From a checkpoint of a small autoregressive pixel model: 20-pixel images, 41.1 epochs.
Rows from block 5 of a small autoregressive pixel model, named by matrix and row number. Rows with one number belong to one neuron. Each number is 128 + 24 x the weight over its row's rms, rounded and kept within 0 to 255. All counts start at 0. Numbers have three digits each.
After each neuron's rows are labels from the 100 images, of 14976, where the neuron reaches its highest value: "top examples" is what is common among them. Only what is clearly more common there than usual is listed. The data: retinal OCT scans (Kermany 2017). In brackets: how many of the 100, against the usual share in percent.
# fc1: MLP up (model.blocks.5.mlp.fc1.weight, 384x128), inputs 0-127
# fc2: MLP down (model.blocks.5.mlp.fc2.weight, 128x384, transposed), outputs 0-127

fc1.41:129138094139135145164133133129137114132086132136156134139159155086134108110112166139143100120137136155131180145161140150082121144116143098138103063091098178151126151115129148077156113110113064155122163130103168101077137120132146102157188133098097165117099105128102133150134152120112149121171089103144138148156120132168121137129116113128137136116126114149129121129136120141166105140136
fc2.41:132140125161116122098086096095144152140154151118135105097152147115141132130128147154161171131118086111166119074128120153137141104149149141088148121147142099159113144136111157168149137136174120130129170161169116139087143111110112099139175096154124083123133123136168107083124133108167161143081144123157127102110126126119135129133174154105113113141101107120120154137118082119089159161105
top examples: finding: choroidal neovascularization (59 vs 29.4)

fc1.59:140115130127097122109131145130111113129107148098123151154110090122141112107097187121046133166122134132115165088125130148160110158149110139177169123111132158152099115137141096112102100139119099164161100144175093108153077113143122144148142108106085123129133141139153134147178145118096108108137124139114123124131146135162141153146148133079104148095099158132108094140092148127136122112157
fc2.59:082082105088139187134146136096104143118106128123111108112145080145130122143179103120111100122149116128122132125116146110135160136075106108154124124127119099133141136151107188156147105120183146120126107157117127178088141152118108158133142122140160117161120156116148183126084160131110087113080140116122129142086162131125162111148136140145101130130149096147129139139123159103095105115118
top examples: finding: diabetic macular edema (33 vs 11.7)

fc1.138:073150133162133109130146133158112108151147116140127110171137119144151123123103115180143101142116112128156163137107136105135153128102100163153122160112122162153164104105178130100068148167108113113151115083141127172133108154132144121138129129127131102149139097091071141158104146158132104091101106136110155130173145106135135095149128148132155146135158114162182109086122144130143143105118
fc2.138:172113116154125140120134148119130130069111107145102212120106112099163144168105064109107107105117135125112112150124112122099122170151145123144118123154105168140156158152106084124114105143156130132157102132161116163151135144126106126146098150173166127124102121158092122108111127134119111121148118148153136151049137135143122129125130123132109139137143146105073162116121103113127118148163
top examples: finding: normal (89 vs 51.6)

fc1.72:164110159115151066153139141153106120130104156156111127137102114122183111094098117105119156102139160094115108096123111146105173136156083141132121097122146151119179119106130144154139135109116124123133109119180131131127092173108139145093121133073138165109103126137130114092111153129116109152161108158138113105103127182114129136125162139155099093135110093139147097156089111141166121122109
fc2.72:135104123128142121147114096157148167104156114105153114147093137126095178101113138081129098140170076112126113151145123117134125163141133113127146135093113104124114131077146092147157140135116099141129184112118100121147144129127131118121142131130126126118160157105155154137118125122110106141130136095143106125145181153102084095119105096087144134136137166083064159162135089094101124176142
top examples: finding: choroidal neovascularization (72 vs 29.4)

fc1.181:092155154122141141162122101145117091123139116128110093133150147117125151137118091163131141121156109139133122140148132133111121187133119139156087077157140140094173094128159153128150137133135140120160172156095147089095100131134106139178088150081074123148127094085112108184137117147164135151106127131125140117140115152141138115101165157116092121135144130194121120137133101138141119130104
fc2.181:144090122146141142111154145087170154126149103175147072138139137126176103098136131144121172121085077115160116113143165146191158140121147130135115153117116116132093133124149125100118113098151106167126080121151178099128103110099127118143113103138160108139127103127141087085131117132161112136126118118124075151122130113144078136157095117143130140135138108076093146139117141132124138150117
top examples: finding: choroidal neovascularization (71 vs 29.4)

fc1.379:117071167149106115126098137141129086101136092152115094133134126144127176158094139123094138138134093133133171145157143094122167121083075156118134159169145136128135154117121146117136118136176130137145162155111157097117112119124108098138124080139122084164117092139133124136115142140131132130130125092096150136122119120150144131106158153120091161160125085156141101187098150104148105095147
fc2.379:166140096134125103186141099124082116158118158108089157135122132119114141120154146145132126110123102104065083113165121116117147117149113122119109160144144121099107106093132157089152136129052095157127113108177131142128131138119126170129137144117120139141142136113127126093153097116130110111165141138128155127113101149159138150167150127086121098172116118122091176112156147112105077141130
top examples: finding: normal (79 vs 51.6)

fc1.8:135129104158139166105149104126139140142111099111134143133123139167147140165146148145094106145118159105138162121093155086153181152130118159159116183075108151118161113069145105133115108084127136116150100112161108120115137131120106125118099128092132146119125130131104151148096137162150119119114122154115153120149130108121157109155093142155138082133150119138165079104177129082140101167149
fc2.8:143138126114100114101100122119122125125158144139139134101109155127141101118068136113135101119140148127102110121151130149146088139151136164086154087148150130171125162174142131101136130159102146103104182143134122087130115116153165121127140140140104118111147182167140030147133099082151108118167114105135099087131107159142114134129151144108116126122108142092129145143124096164137127118138
top examples: finding: normal (87 vs 51.6)

fc1.32:083109131117138145149141157130093103117123139109115164109102137117138111130128161115129103159160174134150115123057101128143142138128105164139185163169141157124120132169137078162146065146168078111102133164118124100145103129145130119128124091088120116113150143169120127171132137125115133163140109147144081154094122122138118117149145124138130151112103118083101103146114120100143134119152
fc2.32:151135129122102172088116058126114144132108137163079140142167100135172139114139096130124103105145090134096160082150138117139121179091105114162134087103119121125137142129137125111137139081125122107136171109106168133152141136137120155125109146146130120142122122143130131150063155094148115122133169113071162093109121158135122166137096150123124104141136119150115138121144159127153100153166
top examples: finding: diabetic macular edema (37 vs 11.7)

fc1.222:093126113140139118153156117099142119083104144161180128141146109097146159165116133096105129123183133063135131142114119102113119143171127137142145151126147115135158128123146128134116140129103150150150137090163113133115133145143105159121181075118115111119128154116143192094168145133126110102160118145111100120110126191175126070106149133107118116140143105121145115119103106105119111109090
fc2.222:150125127125168158089106148135102142149123069072161098154112123174111105130094130131194149094134126144142160110150153106116108128111125115178098138103134104109093125112159133110135143094113096117153148133082124093160159149125119104125110180148100161114158144123102114155148109099115113146138130143139097123124139131100146120129129098172085120144105111073122116125100126137147149106105
top examples: finding: choroidal neovascularization (85 vs 29.4)

fc1.92:148090130117120154127151119109142126117115131115170159169152120140138118117151149120111128099144136111111165080124092099080127100142135131184094099107114100163119147083102120114105118131138135158181141138157171132128166117108148124125133106112124124139131147136166153086114167138114108140171142125156062110141118141157160103127183083146126120116160129154157148112105156089153126127127
fc2.92:082101116170126122135133100172110143154143123154118122137111128122125113145142134132140128113115082137130145149139126131119110112119113081137120123126129150094097108080170118141150155123120115130136124127109127100151136143128154108091118164119130096124146099097113131137151125111110192126132119144098065131181092128142124132089086114113094100122063111129072071145147095102144148184129
top examples: finding: choroidal neovascularization (73 vs 29.4)

fc1.152:071163160122138072082084125120109143134092108146115100164145143132137107120134140119127104110118144147129110125092109138117143201099095123150143152107136125110176115090129143137085138090157105110164097131125125132113096111139128135163111138139137133154109112121147108160137155146104103127098150108112127125111100113100126109107100157156166112151117126136140146109154161139197076104125
fc2.152:159131083146137163143161136136160097156112131085149154133116099157082136154130156164137146124101149133100129135101080142122120133151161154173115127137121105097118134080122071168087117092145109157142143130098148085137162115134124109118103107180158111157140174101138116115148125153143131103127105149161095133129129123109153091144152131114112124120163142116113139141132147137066119098142
top examples: finding: normal (79 vs 51.6)

fc1.285:123144154121136116088102133111145092130159129145127122099152173173155150177103106146126150132117137166141160113096126095143120138112122123114109097124144106127151130168133110154098131138155155134141075132139131140114149131121134101132094119155132130116109151136131137123167194154100108105122161176090095123110128150143105087109161121126129089151133169148219147107105094133129137122115
fc2.285:098127147142133106112127125144104136119140109098139087162129085083140164126125112139167137168137102091128109097121134119110108143156126091189163172121112151156108142144141082141111135141161106110109114135111112134131130142133151139133122115128129126122104170121122116149058096120121171101150134105173132150132128121126186146133094107119161172102082107151074118132132138178138110116114
top examples: finding: choroidal neovascularization (72 vs 29.4)

fc1.186:071165151137136106124162129129102105159119114131164085148104105123130133101151130139118114129117100105167183122118113121151177125122141159126132155092103131138122083071125160125080136118115111121120125111110083146105129133149130091173128125106122127122131120128108122155115144180152128096074089110158111131188143091106168097149155141133116112112139136141127131084148119147143166122140
fc2.186:114138128139170141130092131126131136101110125125104167149136122115170114183120091133147108104134117109108084104085124126102117184140099119157109128140150166099153140154119081119127124137099170086136132146139140192130161165153154153122113104150142109161106114121120156130103100100096107093162118128120125149063131118140113096151088131120081131138138110140099145138107098117141110138163
top examples: finding: normal (95 vs 51.6)

fc1.380:185108132142118141148128105144142156108152109149113128148166122144130134156082135083165104120144157118137164152109146131124140134155090121144095107188131120149117144150149070121178095117137082122143115097140143141134139149112137145131107101093137083160118095137124135128111176118095102158184132141122099110099126120155091111094125153143078133109093133115133143148123167139112131130093
fc2.380:107144141117147157168126116093133080102126124160145159117104121107101079156110124117169085143155129109162136114114146138103137110139129118152125128078151146095148166093112134151144101133144152116163098123111123132122144163151111124122108126133182132130110117141119124137086111130162149094135134108135146138087133133145167163122105150153111095103158109119048113096162113106127135181169
top examples: finding: diabetic macular edema (48 vs 11.7)

fc1.160:067125118146120104116132125117177149124138107188123163122134137130111118119135179101136131113134194158139157117107141133161106142154110127165150166147098118131124105114135109155124126129099103108099131158142137091116124125115143099137129127074147092122124141167054128136152100125117127161104113119126101121174134107116151094113136135098097107140128134083169175116149141105133171103131
fc2.160:173140130132131123122139196114103113125111111133079124122139121118106078145188092144167135138092099118122146114120094123109131123107145141119131144133140130135113096143105139140130153117178114117170089108124138133162109119154144101101168096174148149120131122115111151133092159118166132170121148156148143128093155133152086131163116126151154119104092080130136082100102176149101114145134
top examples: finding: choroidal neovascularization (94 vs 29.4)

fc1.167:138124117117149139143094104126130119123138112114153124119114099116139104141133195120129128157108208093152161129141125170097127136121093127179129094145097142167128149078132109114128108164128112163080144122125145129075085114133160121121159110127148118153130088110141178111103125144126138127172156116177115134123127133159129151063131093143133123100085118144120150127145153134133126123129
fc2.167:172149119116126120144137132137127126148144155193162095149103124095102176151146161114151127139102091127112162112104127106119148089139094095073095137163163121142095136111157117098141121132134129089140155109145087130129171108126105136137161113125160111143119152086164135109117144098158146140122107096141106149101103119113142135129117164096074142144135130086089137102112087115155148116134
top examples: finding: choroidal neovascularization (59 vs 29.4)

fc1.253:165144134151123136095157085143169105100086136169091159139103109155131162125108153082143115105146125165109132137099125158102084107161139193162142117135138162120134153149146112115128090110143107150160094149143121124110083116126154119142128107089112114147157138149084137156089164135149130119124135129126108098072149123146130138086139092160150124125163123125133143155118125152126095148126
fc2.253:141104092101139138103145136127113124123123116026153148120120108170137137134177103118134116155155152147121133107114133127099135157111113099139112125155125117167128148110137056113150109110122141100098112145148132159124112130112098136087143137139127125124144162122177151111150120112114158068159109129115144128128105150152163156092062140103158142120109143153104151140150116112133163126148
top examples: finding: diabetic macular edema (45 vs 11.7)

fc1.360:140141111136138133094127123107137124165107134132138111125162145130137164169149149140089110130136091133171176105124126113135167132097121159134128146080134129102135140133109148122126101094160148126061125096110130112092128109144086159130082119123112094127121144143177109121148112121166118110123113129100108183171140147116126104171152144116113157068086106161138092137113122119170089134129
fc2.360:185136093102115123156129071135154104104118144138099109114143104093106101089119127126106115130150145153114110126144120124119116093113122136139152089179111089142113172148150124174139149115090137149162147185183124151127170119129109133128174132146156100115150131119129165123137158129120110136143106112128117110110118157090133124115138161136143098143152130073138115148169142128070123097111
top examples: finding: normal (78 vs 51.6)