A small autoregressive pixel model, trained from scratch.
Model: 1.38M parameters, 20-pixel images, arch transformer_decoder, width 128, layers 8, norm layernorm, activation gelu_tanh.
Training: adamw at rate 0.0014, 7900 steps, batches of 128.
Data: trained on retinal OCT scans (Kermany 2017), 41.1 epochs.
Rows from block 3 of a small autoregressive pixel model, named by matrix and row number. Rows with one number belong to one neuron. Each number is 128 + 32 x the weight over its row's rms, rounded and kept within 0 to 255. All counts start at 0. Numbers have three digits each.
After each neuron's rows are labels from the 100 images, of 14976, where the neuron reaches its highest value: "responds to" is what is common among them. Only what is clearly more common there than usual is listed. The data: retinal OCT scans (Kermany 2017).
# fc1: MLP up (model.blocks.3.mlp.fc1.weight, 384x128), inputs 0-127
# fc2: MLP down (model.blocks.3.mlp.fc2.weight, 128x384, transposed), outputs 0-127

fc1.50:159119125195174164118063089177114194136127141114125135151104144130187110135123136077133146060136130154047158130069118149142153111185123120152145133183103090121120140167155114133143125070132083094135113162124157150174165193072153133123177066116120142171131121137058116134128159127106099178167093142159110136121115120161077140151155070130066089084093097109094192169138117133135145137153
fc2.50:144179124169096126117100150150162032155168083147091087153127110119155057122150132116132149154095078168168119178173114113136148081117109124129128153134121128179124119134101129197143144141090123126137147119123113143079100191094088098139075164136086056154117124160141084088149152204153153088121163126070133136122187142065129110098165166155134162145107193104178163077149115101123157111129
responds to: finding: diabetic macular edema

fc1.367:114158168097118131139134162170092175168147104066098194140095123180142160149149129138152113082136110105147170130046130128093160149105096161172150189109131156114197177064127149135079121100115123142066167112137115132096199179061144097110128115107165128138144124103111140129098099160156104101105114193114083177088144098121127116102075135091183101099129120087098133143122126124173106177184
fc2.367:180187113110124105118145141110115121082139125131113092172151141117145078161105175072138181081131152137169067173150110148127165116110093155061072123106145075136135123126092108104118134133150126138093102128087167149191106083125119170114118101114098149124179168161130136186119062092151147140128163090144135132138107119139212175136134079245109086110145176123151090137149098147167102098100
responds to: finding: diabetic macular edema

fc1.70:127114130166121116161113069117103112155125171209170160166148072130145133126184146104148126153145053112168144147126070173167180152136088197167123137126093122137169095126164150100105115109134137153107122159145138115098178143157108131214137184084141155167131114091098160154116131128089135098106074117137074136154123154174055087113160153138132103106114114157051180094161095136159126089089
fc2.70:082140111117127140130154117176157146142181080091165106142162116135106116086169154149108132152171170070159120162184122126145107186147151081161120132066132082144132115062091210148115067113116100129138155106183078165126096080135123141149110190135116129126136113136128085167116110166158129132100161063101133118118165174116174132066136124068137144145184121107133082099118088167191080112082
responds to: finding: normal

fc1.264:135133132106100149198142158136125132230126135189131133150138120157099093120110136130169163079103105209153168180136149114143160127138073098123143187063131102093112160104142109101071071122151086140101128089062099128055101179111092159121117180159108110126147120155129151113127134100155077112143113157135110123104131142131062061153145113101103102134100184119082140124113147162197103098101
fc2.264:147192169132112139097083123133114127130162136115125124081127088113132154102170142131090095157201127063095130137150113173208115147141162116148129128179090118136154105165107137106143171139104120112168077162188118167136142146119125048148043066177131105082144136104113111136230132115128165140139071114087151083087125101193103118113167119111092178137090105139147132088119116130080141141122
responds to: finding: diabetic macular edema

fc1.181:145113110205147110140125095150142168129144118076156145108110130106164121115102077077138068057149150114121168158122143147145154097156120149200156169173134121226129089197104132126139151101151097112119094160139139066151102152119109117158114137134111102125105157142081095234158113113108121121146104158149045129144150128196105133114102124134090100155120146084114146221147099121148117112142
fc2.181:197109082100133118154150127137157100133095119146110123159117190130097081134205142126204137143056091117086143150089101104073149067124147169091135078136171226118131094118113106138132127119076145100107092126161138112074195093158116170117164149152139100112110112195111154125178140176135160133110108141075140133103105161150123088159124122122091122119130146207097103155120108156098129177157
responds to: finding: diabetic macular edema

fc1.17:133110117115104200118121100153096101137106119098139157114052141180145147133133144107170104117133140101150142146087171063119134155127094202144176098144124118159226151144141109091068089120194139056144044165135094203091130163110148127166078139086115156169139131154097147173094116128114155167167089156163121137102155099134142108137087151143097086106119179086105137130105087133112132151149
fc2.17:118132134132094125104148115130098111081119128082110122130142139062102169091100100116097175126176163146123119138112133146166089137061094071094139138169068070152141177129128140104147102095107136147087166177121065114201106095119081104102183187167110128128131106110138150092199178142103059117153134132106125162132133175152173184131172110130130117115093114145164082160179129144159135081048
responds to: finding: diabetic macular edema

fc1.188:158173113163074087160160027173141179212145151117154110109125126154161133131147115087161112134151108108135119111062096169114161099163141090157171133093032081146132163075116120065113128160101112105105113127098130125157126178140138088097097161128156075104091146100163103212136148170140105104141120157113122138097105089148177147117104127144118075100139156187102154117163106140148118112128
fc2.188:119098143164129140127092202085091122166147163133045219165118135159132196167156054173123124092110104109055095204138139113153106150099131162117161106094118202157116077178091074139139110142155098165120138125143158160118126151123128078131093096150101114149115146128143117121109108142096133127114150053111127164157116095150147113100117174116128148117127135071163144121134153154078090188159
responds to: finding: diabetic macular edema

fc1.238:146125124116168132086133142133091140187085128233123118138117122157170134101133142132114106166106136109111145065096150135079118090082105206141137114061108134090182134100106201095170107108161112127094080099106152138083135110165099130191114147134133162085072095137126123150121129170125120169107105102150183105094157121142101149088097139152134115154098126180181101151118107126216180138191
fc2.238:107117080119100109111141079171204197130125139122125106111126094121128152151093128105176087153167165083086135193178206148155167086104096201146185102135120116138133134116152092165092108122143190137129061153090097088158082129134140125146109102149083155169122115098082126134151119089151101084065103221166141122137134092128172140158114135129151138107125143147129132152144063122078125109093
responds to: finding: normal

fc1.273:106107098157200197153099116115147165143116149139135145114101101100140133141135188099121114181067062097120146155095104110184113116186136132146136084206143107070080147115146131134105070167171089121162158142145174136115067168107113138183156108078127136140161113164098100163120095106132132124177110137144139134109119092132100117135150113180076114181122137101141205100109052153161131065128
fc2.273:090146166130096125100136115155090115142134069146130190148151097101101058088098162113120123108151152184085198172166165056095059134071134131135102135083105091204122152138125169083133137137069114152147136117144101193178149165107123145108135123112119095156194137089157123145146191139072131103148120203098114071139151165133133154118080115102142136070141124165135128095146143114152120140123
responds to: finding: diabetic macular edema

fc1.239:119103202103226077118097148143115115125137166153122083123139125122179141085137109099118152106153089166127130155103121141095110127236107131138169177145085078184097113148132112122094130113131146084035131169054150124149133192138190104088101135092124137118147147124110118093085132087105137141155111097158152190110145116158116109122102102123141130130062194155106148142159090145149133104098
fc2.239:086121096189129137088132090173183135185095141231164160136171104126112161147123147111086069150115150145144120127204108099147130129120130133110100139141149166159105133147177139086139138146129103103111121129117133161036154139086078136137163158097212078150130116087141103159149122144146142127120154097064113156099087091153154190058167146109123087128138114140166161121113139131157180180152
responds to: finding: diabetic macular edema

fc1.43:158120205154184109186136112133068122142098131170125148192127157133170165139159145120129130110121228116061162099131081129114136136161160092160167149176086148138147126120142175108130096146091090110175081152132106139098082202152120073169118139113122121105082129129132198116116162106097093125195131124123099090155153099121161138082075104106105126100089125080099154145166137126082145103176
fc2.43:133103125174109133151164168100124130116158092098124115136138123099118067126177150094146169163120086091187109107116114123150124103135101146117151182112127122171098123079104114159130110108182196190034182097069123093121112121090115205069128155107104114121118146130110170152074137187130138140130136145136179091121124134114111194103130126049176047170117125135125144098144153140179171153136
responds to: finding: diabetic macular edema

fc1.359:147101155068177065146168105119196142203098120126121094158147124147148141118131117108124124142113109170119210168116102160087140129133100169186116106121137143095133146086206097136163105095139151159076103122136153081098120193139162085121079100118150130156063124187123108133104133133124148140200053177138164116159133138139064161146108137090114107149129124083145101136120091102141052113153
fc2.359:111082127193137139108110142147079155110119120073140089113117136102074128116124149108123080156132153130170116162232151120121146170119128083107102131151177172131117133140122088085134103164115142078154193112056193171087146161146155161021136090127118128164135189134091106123071123103121093114105138156104116116165140102094138122122175135153146119141138190111194133117147142115129197089151
responds to: finding: diabetic macular edema

fc1.309:101126156160097181073159148115074120124125126149108125104125140187163181163107111152159096150174093178150101132140145120158164157123140181170123099112086125132144141168142084097135145114129121047157115097088141190100159108127211136155080113109121074147136120126118136119097121089145069096160116108119079127142136122156164058084021125100144139104150147147096163158142095090088115173066
fc2.309:060136146136089088095085174124152190084125144145171124138164106133061118144108148139122137116137198133083163123182162095138144180110138144094101175072091072123116140108155164072137064159143154109141154121172118142054157096118080086157162147146087159141155102114177173127115144153084102128079134134116161132084140162091119138110101142159126169102149074124167121083128165155140122082201
responds to: finding: diabetic macular edema

fc1.281:126119174173081073153142155100142155123146165129103119148131155129135153140083178090149112150151094115109153108075194126118149128141097118138186164156097115107142136137134094125163109074153091140149122088074120134172122172089136141135138125075132089125105076158137104122157139060141096159147126086102092164149051168119111108047211146132159138104086114184077185198132169119135133064151
fc2.281:116110128099142132155126072094128114080129136095133104190117157116068161162074126114076092128183215127086070145138142160118154129061127137116095137158122148121122136135130173103141163122098135109068148163179116091113158117131100113226138128170083137158129135140148090171101132157096130112140159135163172144151128064146161103159036142161160149070186192149115100117123112096130099153114
responds to: finding: diabetic macular edema

fc1.171:123157134175133146172153166163130064105138147139137149156061057129159212171135132046184105102100118091137171122091160126068137135126135090157158165198169147145131143093095108091147088103191140135129150059066113113129131126127138138103162170120134146132102127151122115111108121073162134131148062094138081156156157177118120120123182109151140167097066143125111169144132160155185104125116
fc2.171:157124104125142140083140082098155160120160113080110056115131155143137101169162123075137106098149137074150149113082111143142193103091133180123119175139092139072128133170171213172140153133071139119126073180140159086055135164127072119094083099119133150122134107108151147113091135154163169081098131121134160116101116127159188088118098138170152111133180208131111068148118122078096144099140
responds to: finding: diabetic macular edema

fc1.191:152177161140164115166159161105137144169202154219184076141135163132137152097107112079102129132125111156155126063124161149088152088186149142139170162063083101140135134116082113207122176146132143076097063063097130131105081171125078141119138155151115139113096062121129075154101101144144076110104120191125154109140138135164113120150073130150107117107144112121180116127114136129144095150100
fc2.191:047172128121125152110152121130077174101102174174070119166119137135124093161110085142135158112120115156149131242130106089148110211184091117114088143105138065111122110162104091095109155151145156116159159150092112174143160142102176111100143158114125146119162160122124141123139147078107209150140084110088095119198161131118089117156121075146089154114152165072107153152108155127150078107138
responds to: finding: normal

fc1.77:114123098219131086104104115208109128130128164137123139140126094095166152142126120059103121147160160098145145144098143141098152102202108143189173182158143079140121143173165141071126146096200086099080121119115137162135135184128175127099119108092121114086109137046136133215164139101111119129139105140124106142046128108079162132088173164109082117124096169132124154140171097135122112123152
fc2.77:178144131176147140135147129082144148130140143169124111188132143106112128157139066135086112152077157175108144131122162089089153146120125165136118127116105238066084119124145107169134171132118203165044057127101187127126116118158174102134102130105093114175130181157090138150115073156118122115141094142106086171164119073118142121122161155101177122143066095120149131150117128131044143147110
responds to: finding: diabetic macular edema

fc1.242:166143103158203169082092131184089181095126155172175129141120106123131098155129209082104096104099126069108099160127136124154192089150087131167091135142076103162133126090192122126161120129126077152131059106150104160155121157103119076138163137112137162146073106164129151198105082126104063160145102052088103126102123080103127113088175092121138127153150142154166146129113124126122113098114
fc2.242:063148139127095098092111132147195177137100091125129058150137160147185114134105166098100111156051038097146118099144071137131180174137107112116128127145116107072125138102096106133115107083069133123037121142135105154126153146133120164145149101089123131141156110156105071089117215135132138143168139190149154128116110134104142144180100128175129186182089131139151124130148176090122182119117
responds to: finding: choroidal neovascularization

fc1.110:066104108195176115089081102131039135183122113121116179125165121130135117098100135172108162120143172138148140135135150121126109152076130147156158161167109109140119181158100155111084133102158080169124097196132118075109101148115139121090070113059141106133152111154146201141139138109089068140122161158139077122120169088182129120127219089103134102091112101153169174117112124166127107073139
fc2.110:154180070171132087112165119134160118129158154132125148162107110085152129097146146136147102109097114140079098181150098078157127110159101186091188109116114127087139162158167120113160172181114142116086125091134198165206159102153086093163162120072221086135047166143127100145169129159121124138142135126089130128114112124074159175150106153131118108141045121134131170152142132152085099155147
responds to: finding: diabetic macular edema

fc1.120:125133113162088128118109094145100097114175136227093139123118094150152142148154137055175119161113128121101105100066151128145170107170142142193149179164099151114113148140158100090106107074176095131151061108049162110156176144145085108100135114055111119101084106110146144064135186113164130181115146090125099138085111145084118127137104166072112076155112122143141166127157157108099158114171
fc2.120:169091094177089104174132180118091159145126081158166119147154078170028160145134087152119134128102116084106130156198144022127128123151100162093091109145131133128133098160148143120132130143071115096118111149095153147120095145164145124123096186081140108146122170115088125137087138133152103156103100126151194125152125096160157174124163161155128091162106165153062162084077109125078091174156
responds to: finding: diabetic macular edema

fc1.184:131121145109164151111108070167121112163162117183165136149169163162162186103104183084125119101128090155158169128095133120080091117160115140137123145087159026151096132119148180118128094113163156107057181182116148134158146145115119152119114121140177158092137122143124071103107131106101084169171031137120143130104122137165100138146154111143063154122081197124062140146160107107183108125144
fc2.184:163176103114136168063168109163114131163140164168117145132155122141137112150156037119114172135141128136154108127105145136168140163095150142174058155132096187141121146140120109055094117198114184124103122067154098141114137043111115105135108114133065134139118094093114122149087175096125111111096086118078124186127124083136183118122082115104126037078173096138160127172135141098116159150128
responds to: finding: diabetic macular edema

fc1.12:136153110121184110151159168117146169146106107128067161116160116130143078125129177123156119122125142134129174154063121191184144130135069141140187139146082070118183084153138112155160178137174089092105100137120137085088127153137108153176083125123125144088125119140048129130062142162150145133169127149148102153128103098186071119115134134166079095085115108110133163187034141063121112120132
fc2.12:118137143074106144067126113169040138119141116154055070120109128137143080152160106092123141091140161066136092176133162119088111126101142155123127125094165170118121168077123119135102153112098119118146115106144074174135131087124083112158142169158153082139142112106152115171181066125112107107126118095074139134034131169117138135130163140080116084125138123110164162129180184193114210158092
responds to: finding: diabetic macular edema

fc1.87:065078181130082118152091152175136091081198126167107123173111113187166159159088117115101100142160132178135177116094124114147125137179127120132155139213092140144185153109222092119096131117119112085119097112142175147151164138062170072174174099128110097102146109114072129116118155108103117160134151179109099159114127117109139094126116089077149142119120130129036163117127143112107123159133
fc2.87:124148114107138142116167141165166142141128122133160116159095117124184110139136172135120199094056124117091144190172155080143130091081116142095139113108134120139152144160158146135043139128121122080141117193148070046082118105123113102090060151075160112119135143088152144180096093118222161126140169099116088086140152159121138131103171104134115141082125172173116132169169104088173130084123
responds to: finding: diabetic macular edema

fc1.38:185117170132136140078154109088119115167128100162126121172086155122125144182171098128163106092125145129106158112095137084089180160135110135199112138170174104129187129113116148152165076066182094138145126119118132117079155120090156151104082138167122121157157102106134205135162155123191117155177064147111074164090092169111148113072161112119105143112140132138104178168057155129179106077113
fc2.38:098183123174110166143161143100113130107132153133140146126147180130153134161115119060195128155133128150134153138140128161144105150123110098097108152174117140140128050139138149118146117158101139135169136109121168164096113134142126121194184066060054107123105110076211069130068076100142131102122121110134169134157151063168085162169113172159150068071154169137061096122155100138098143146127
responds to: finding: diabetic macular edema

fc1.375:139131113126101172182103078123141179107142101077114201154115122119201107183142162112120131138104116137150148113116156117100173161129069107163134173149107105143176124095180120107145074051132145135100115057147107167153138186134186158169167080075114146113146067090122154122094179121108153156154127139125117119121081121164127122145103092132140157139110079171102186102182147105148113111210
fc2.375:088193118129152086166140155096112126108168176236173092150127186124123089180096165137094107138126134116182110114135126133128180102121110076077094094138162108067178092123089115118111223152094086113128173153140121113145128116091166106130089143118133083144121136111165077172129081126136170089191120125138116075102129100135129091167123134083144089098130183145142105153158141097085111124145
responds to: finding: choroidal neovascularization

fc1.182:111213119147104133157128106135130121105108164109155120102126154140080142205140121101139099071175127103133107143112148122085187140175064131128063107133076149132159097197105124099150122091164110130158142092115104171103120143137108121078089249096088128090151093135117107151163099105112123163140088106123194151115106143115067121117111122174153156126103092128126111118121166130197111114051
fc2.182:114055107137181177107171088095109141140090113103128097160082162101188125064137167127176195155146145168136084126146136075170089101120185076126131113135127101172141132101122135126114147116189169084086099165102137080157133132136130182099163066142158149086150162110095178130095133113118112163173102126093088131138129180096113058128181152051138116097128147169113117129179138128141111140152
responds to: finding: choroidal neovascularization

fc1.189:131127149123171151088140172121097094161076132185110130125083103140117089156117116129116073096150126185118147142103178069110157128101104133141113189214061108102248126115165130122061114128096133135149107109109173123098142201100186111141115080073138121162121126138103129153124134110141112155157103148124057114140127124106136130079101111099116127099133163118126233119107103143113119096150
fc2.189:069118112103098147115135113153117120109132155130169118159092139109068141184129104103169186166142159129173071175162109206102122139143131124105151082121145118090128122077094154117117128165140186156116191184144114148101129124132168131154093139101130166147186112086148105037155114072094104155124133095182108167169148136134104140093174160124104144121126150098033169078087119091097089143106
responds to: finding: diabetic macular edema

fc1.193:134091165065109133134120096167140141092126107211127138128144088106143159113174176127105123147152103110127118124043166130125208161194101129155191106123111167146136126083144136053090154130145120141084112139105110127119122139112196114104115109102094143105136140165126194096174154162104124197084116120136136114125115098153154078141195101105092103084072072132063179115113128102101152144160
fc2.193:130077105134124094154170107119144097159187150158182132161142097109088113129090166135123137130120158108135154132179087086075139090172149068082110151097123078082142114121167177114175191123117145157149184096113145120140114168136139168184135137148188094134139185100179115105104093152123134098185109118117153161164113090103074145161140147165118178081087146053150150167157123102163168085074
responds to: finding: diabetic macular edema

fc1.381:113132116116061140146130111147170103121100116116122154207115117153185132098152122118154064074168132195105177155141146131198116123121086208199175170108132159169114151157134097146163048110124145121157058112181156115158136126134100064142087097116144146142138089151107138141146174130101063159170131153120184142146099158166148130143108113084091147110149077100141125117095144083110111136099
fc2.381:145061148176145129091110163118149159160106162078154128151095097145100110124131150203152061198108108109165166124140146127132128138049131081163094107145132132111122151106145109128153147073129141163074146129157145088087165123160155186161127109137129187141156098145224098128027099126101171118149134091103141136131109111176141106127125142175126116174142178116186102121091104142117111149070
responds to: finding: diabetic macular edema

fc1.345:116198154117175111113157165125156095160113161191118190155115071159135166127131079106152098131127051125128121141094118125079155080182150149116150140159110088140106073091114078137124162140095105101127211135071175159076130122130147096103155171112158166105181118130134161131059140119164111147148100102163179142139101124139120145108181125144120155086102129124077189136116075117181088086162
fc2.345:124109173091123138142091133150113089124138102065104100173110159100119133066131160162166096131115123134137130074106116144159095141112110125155187109128154142126170156147156062131051092123187125135105123162128118161188154104132157204079148142157111111128148156096152108184176126113113149134117042145170181144079087119196192149115081176095091083148161144123126086168156092163120146157109
responds to: finding: choroidal neovascularization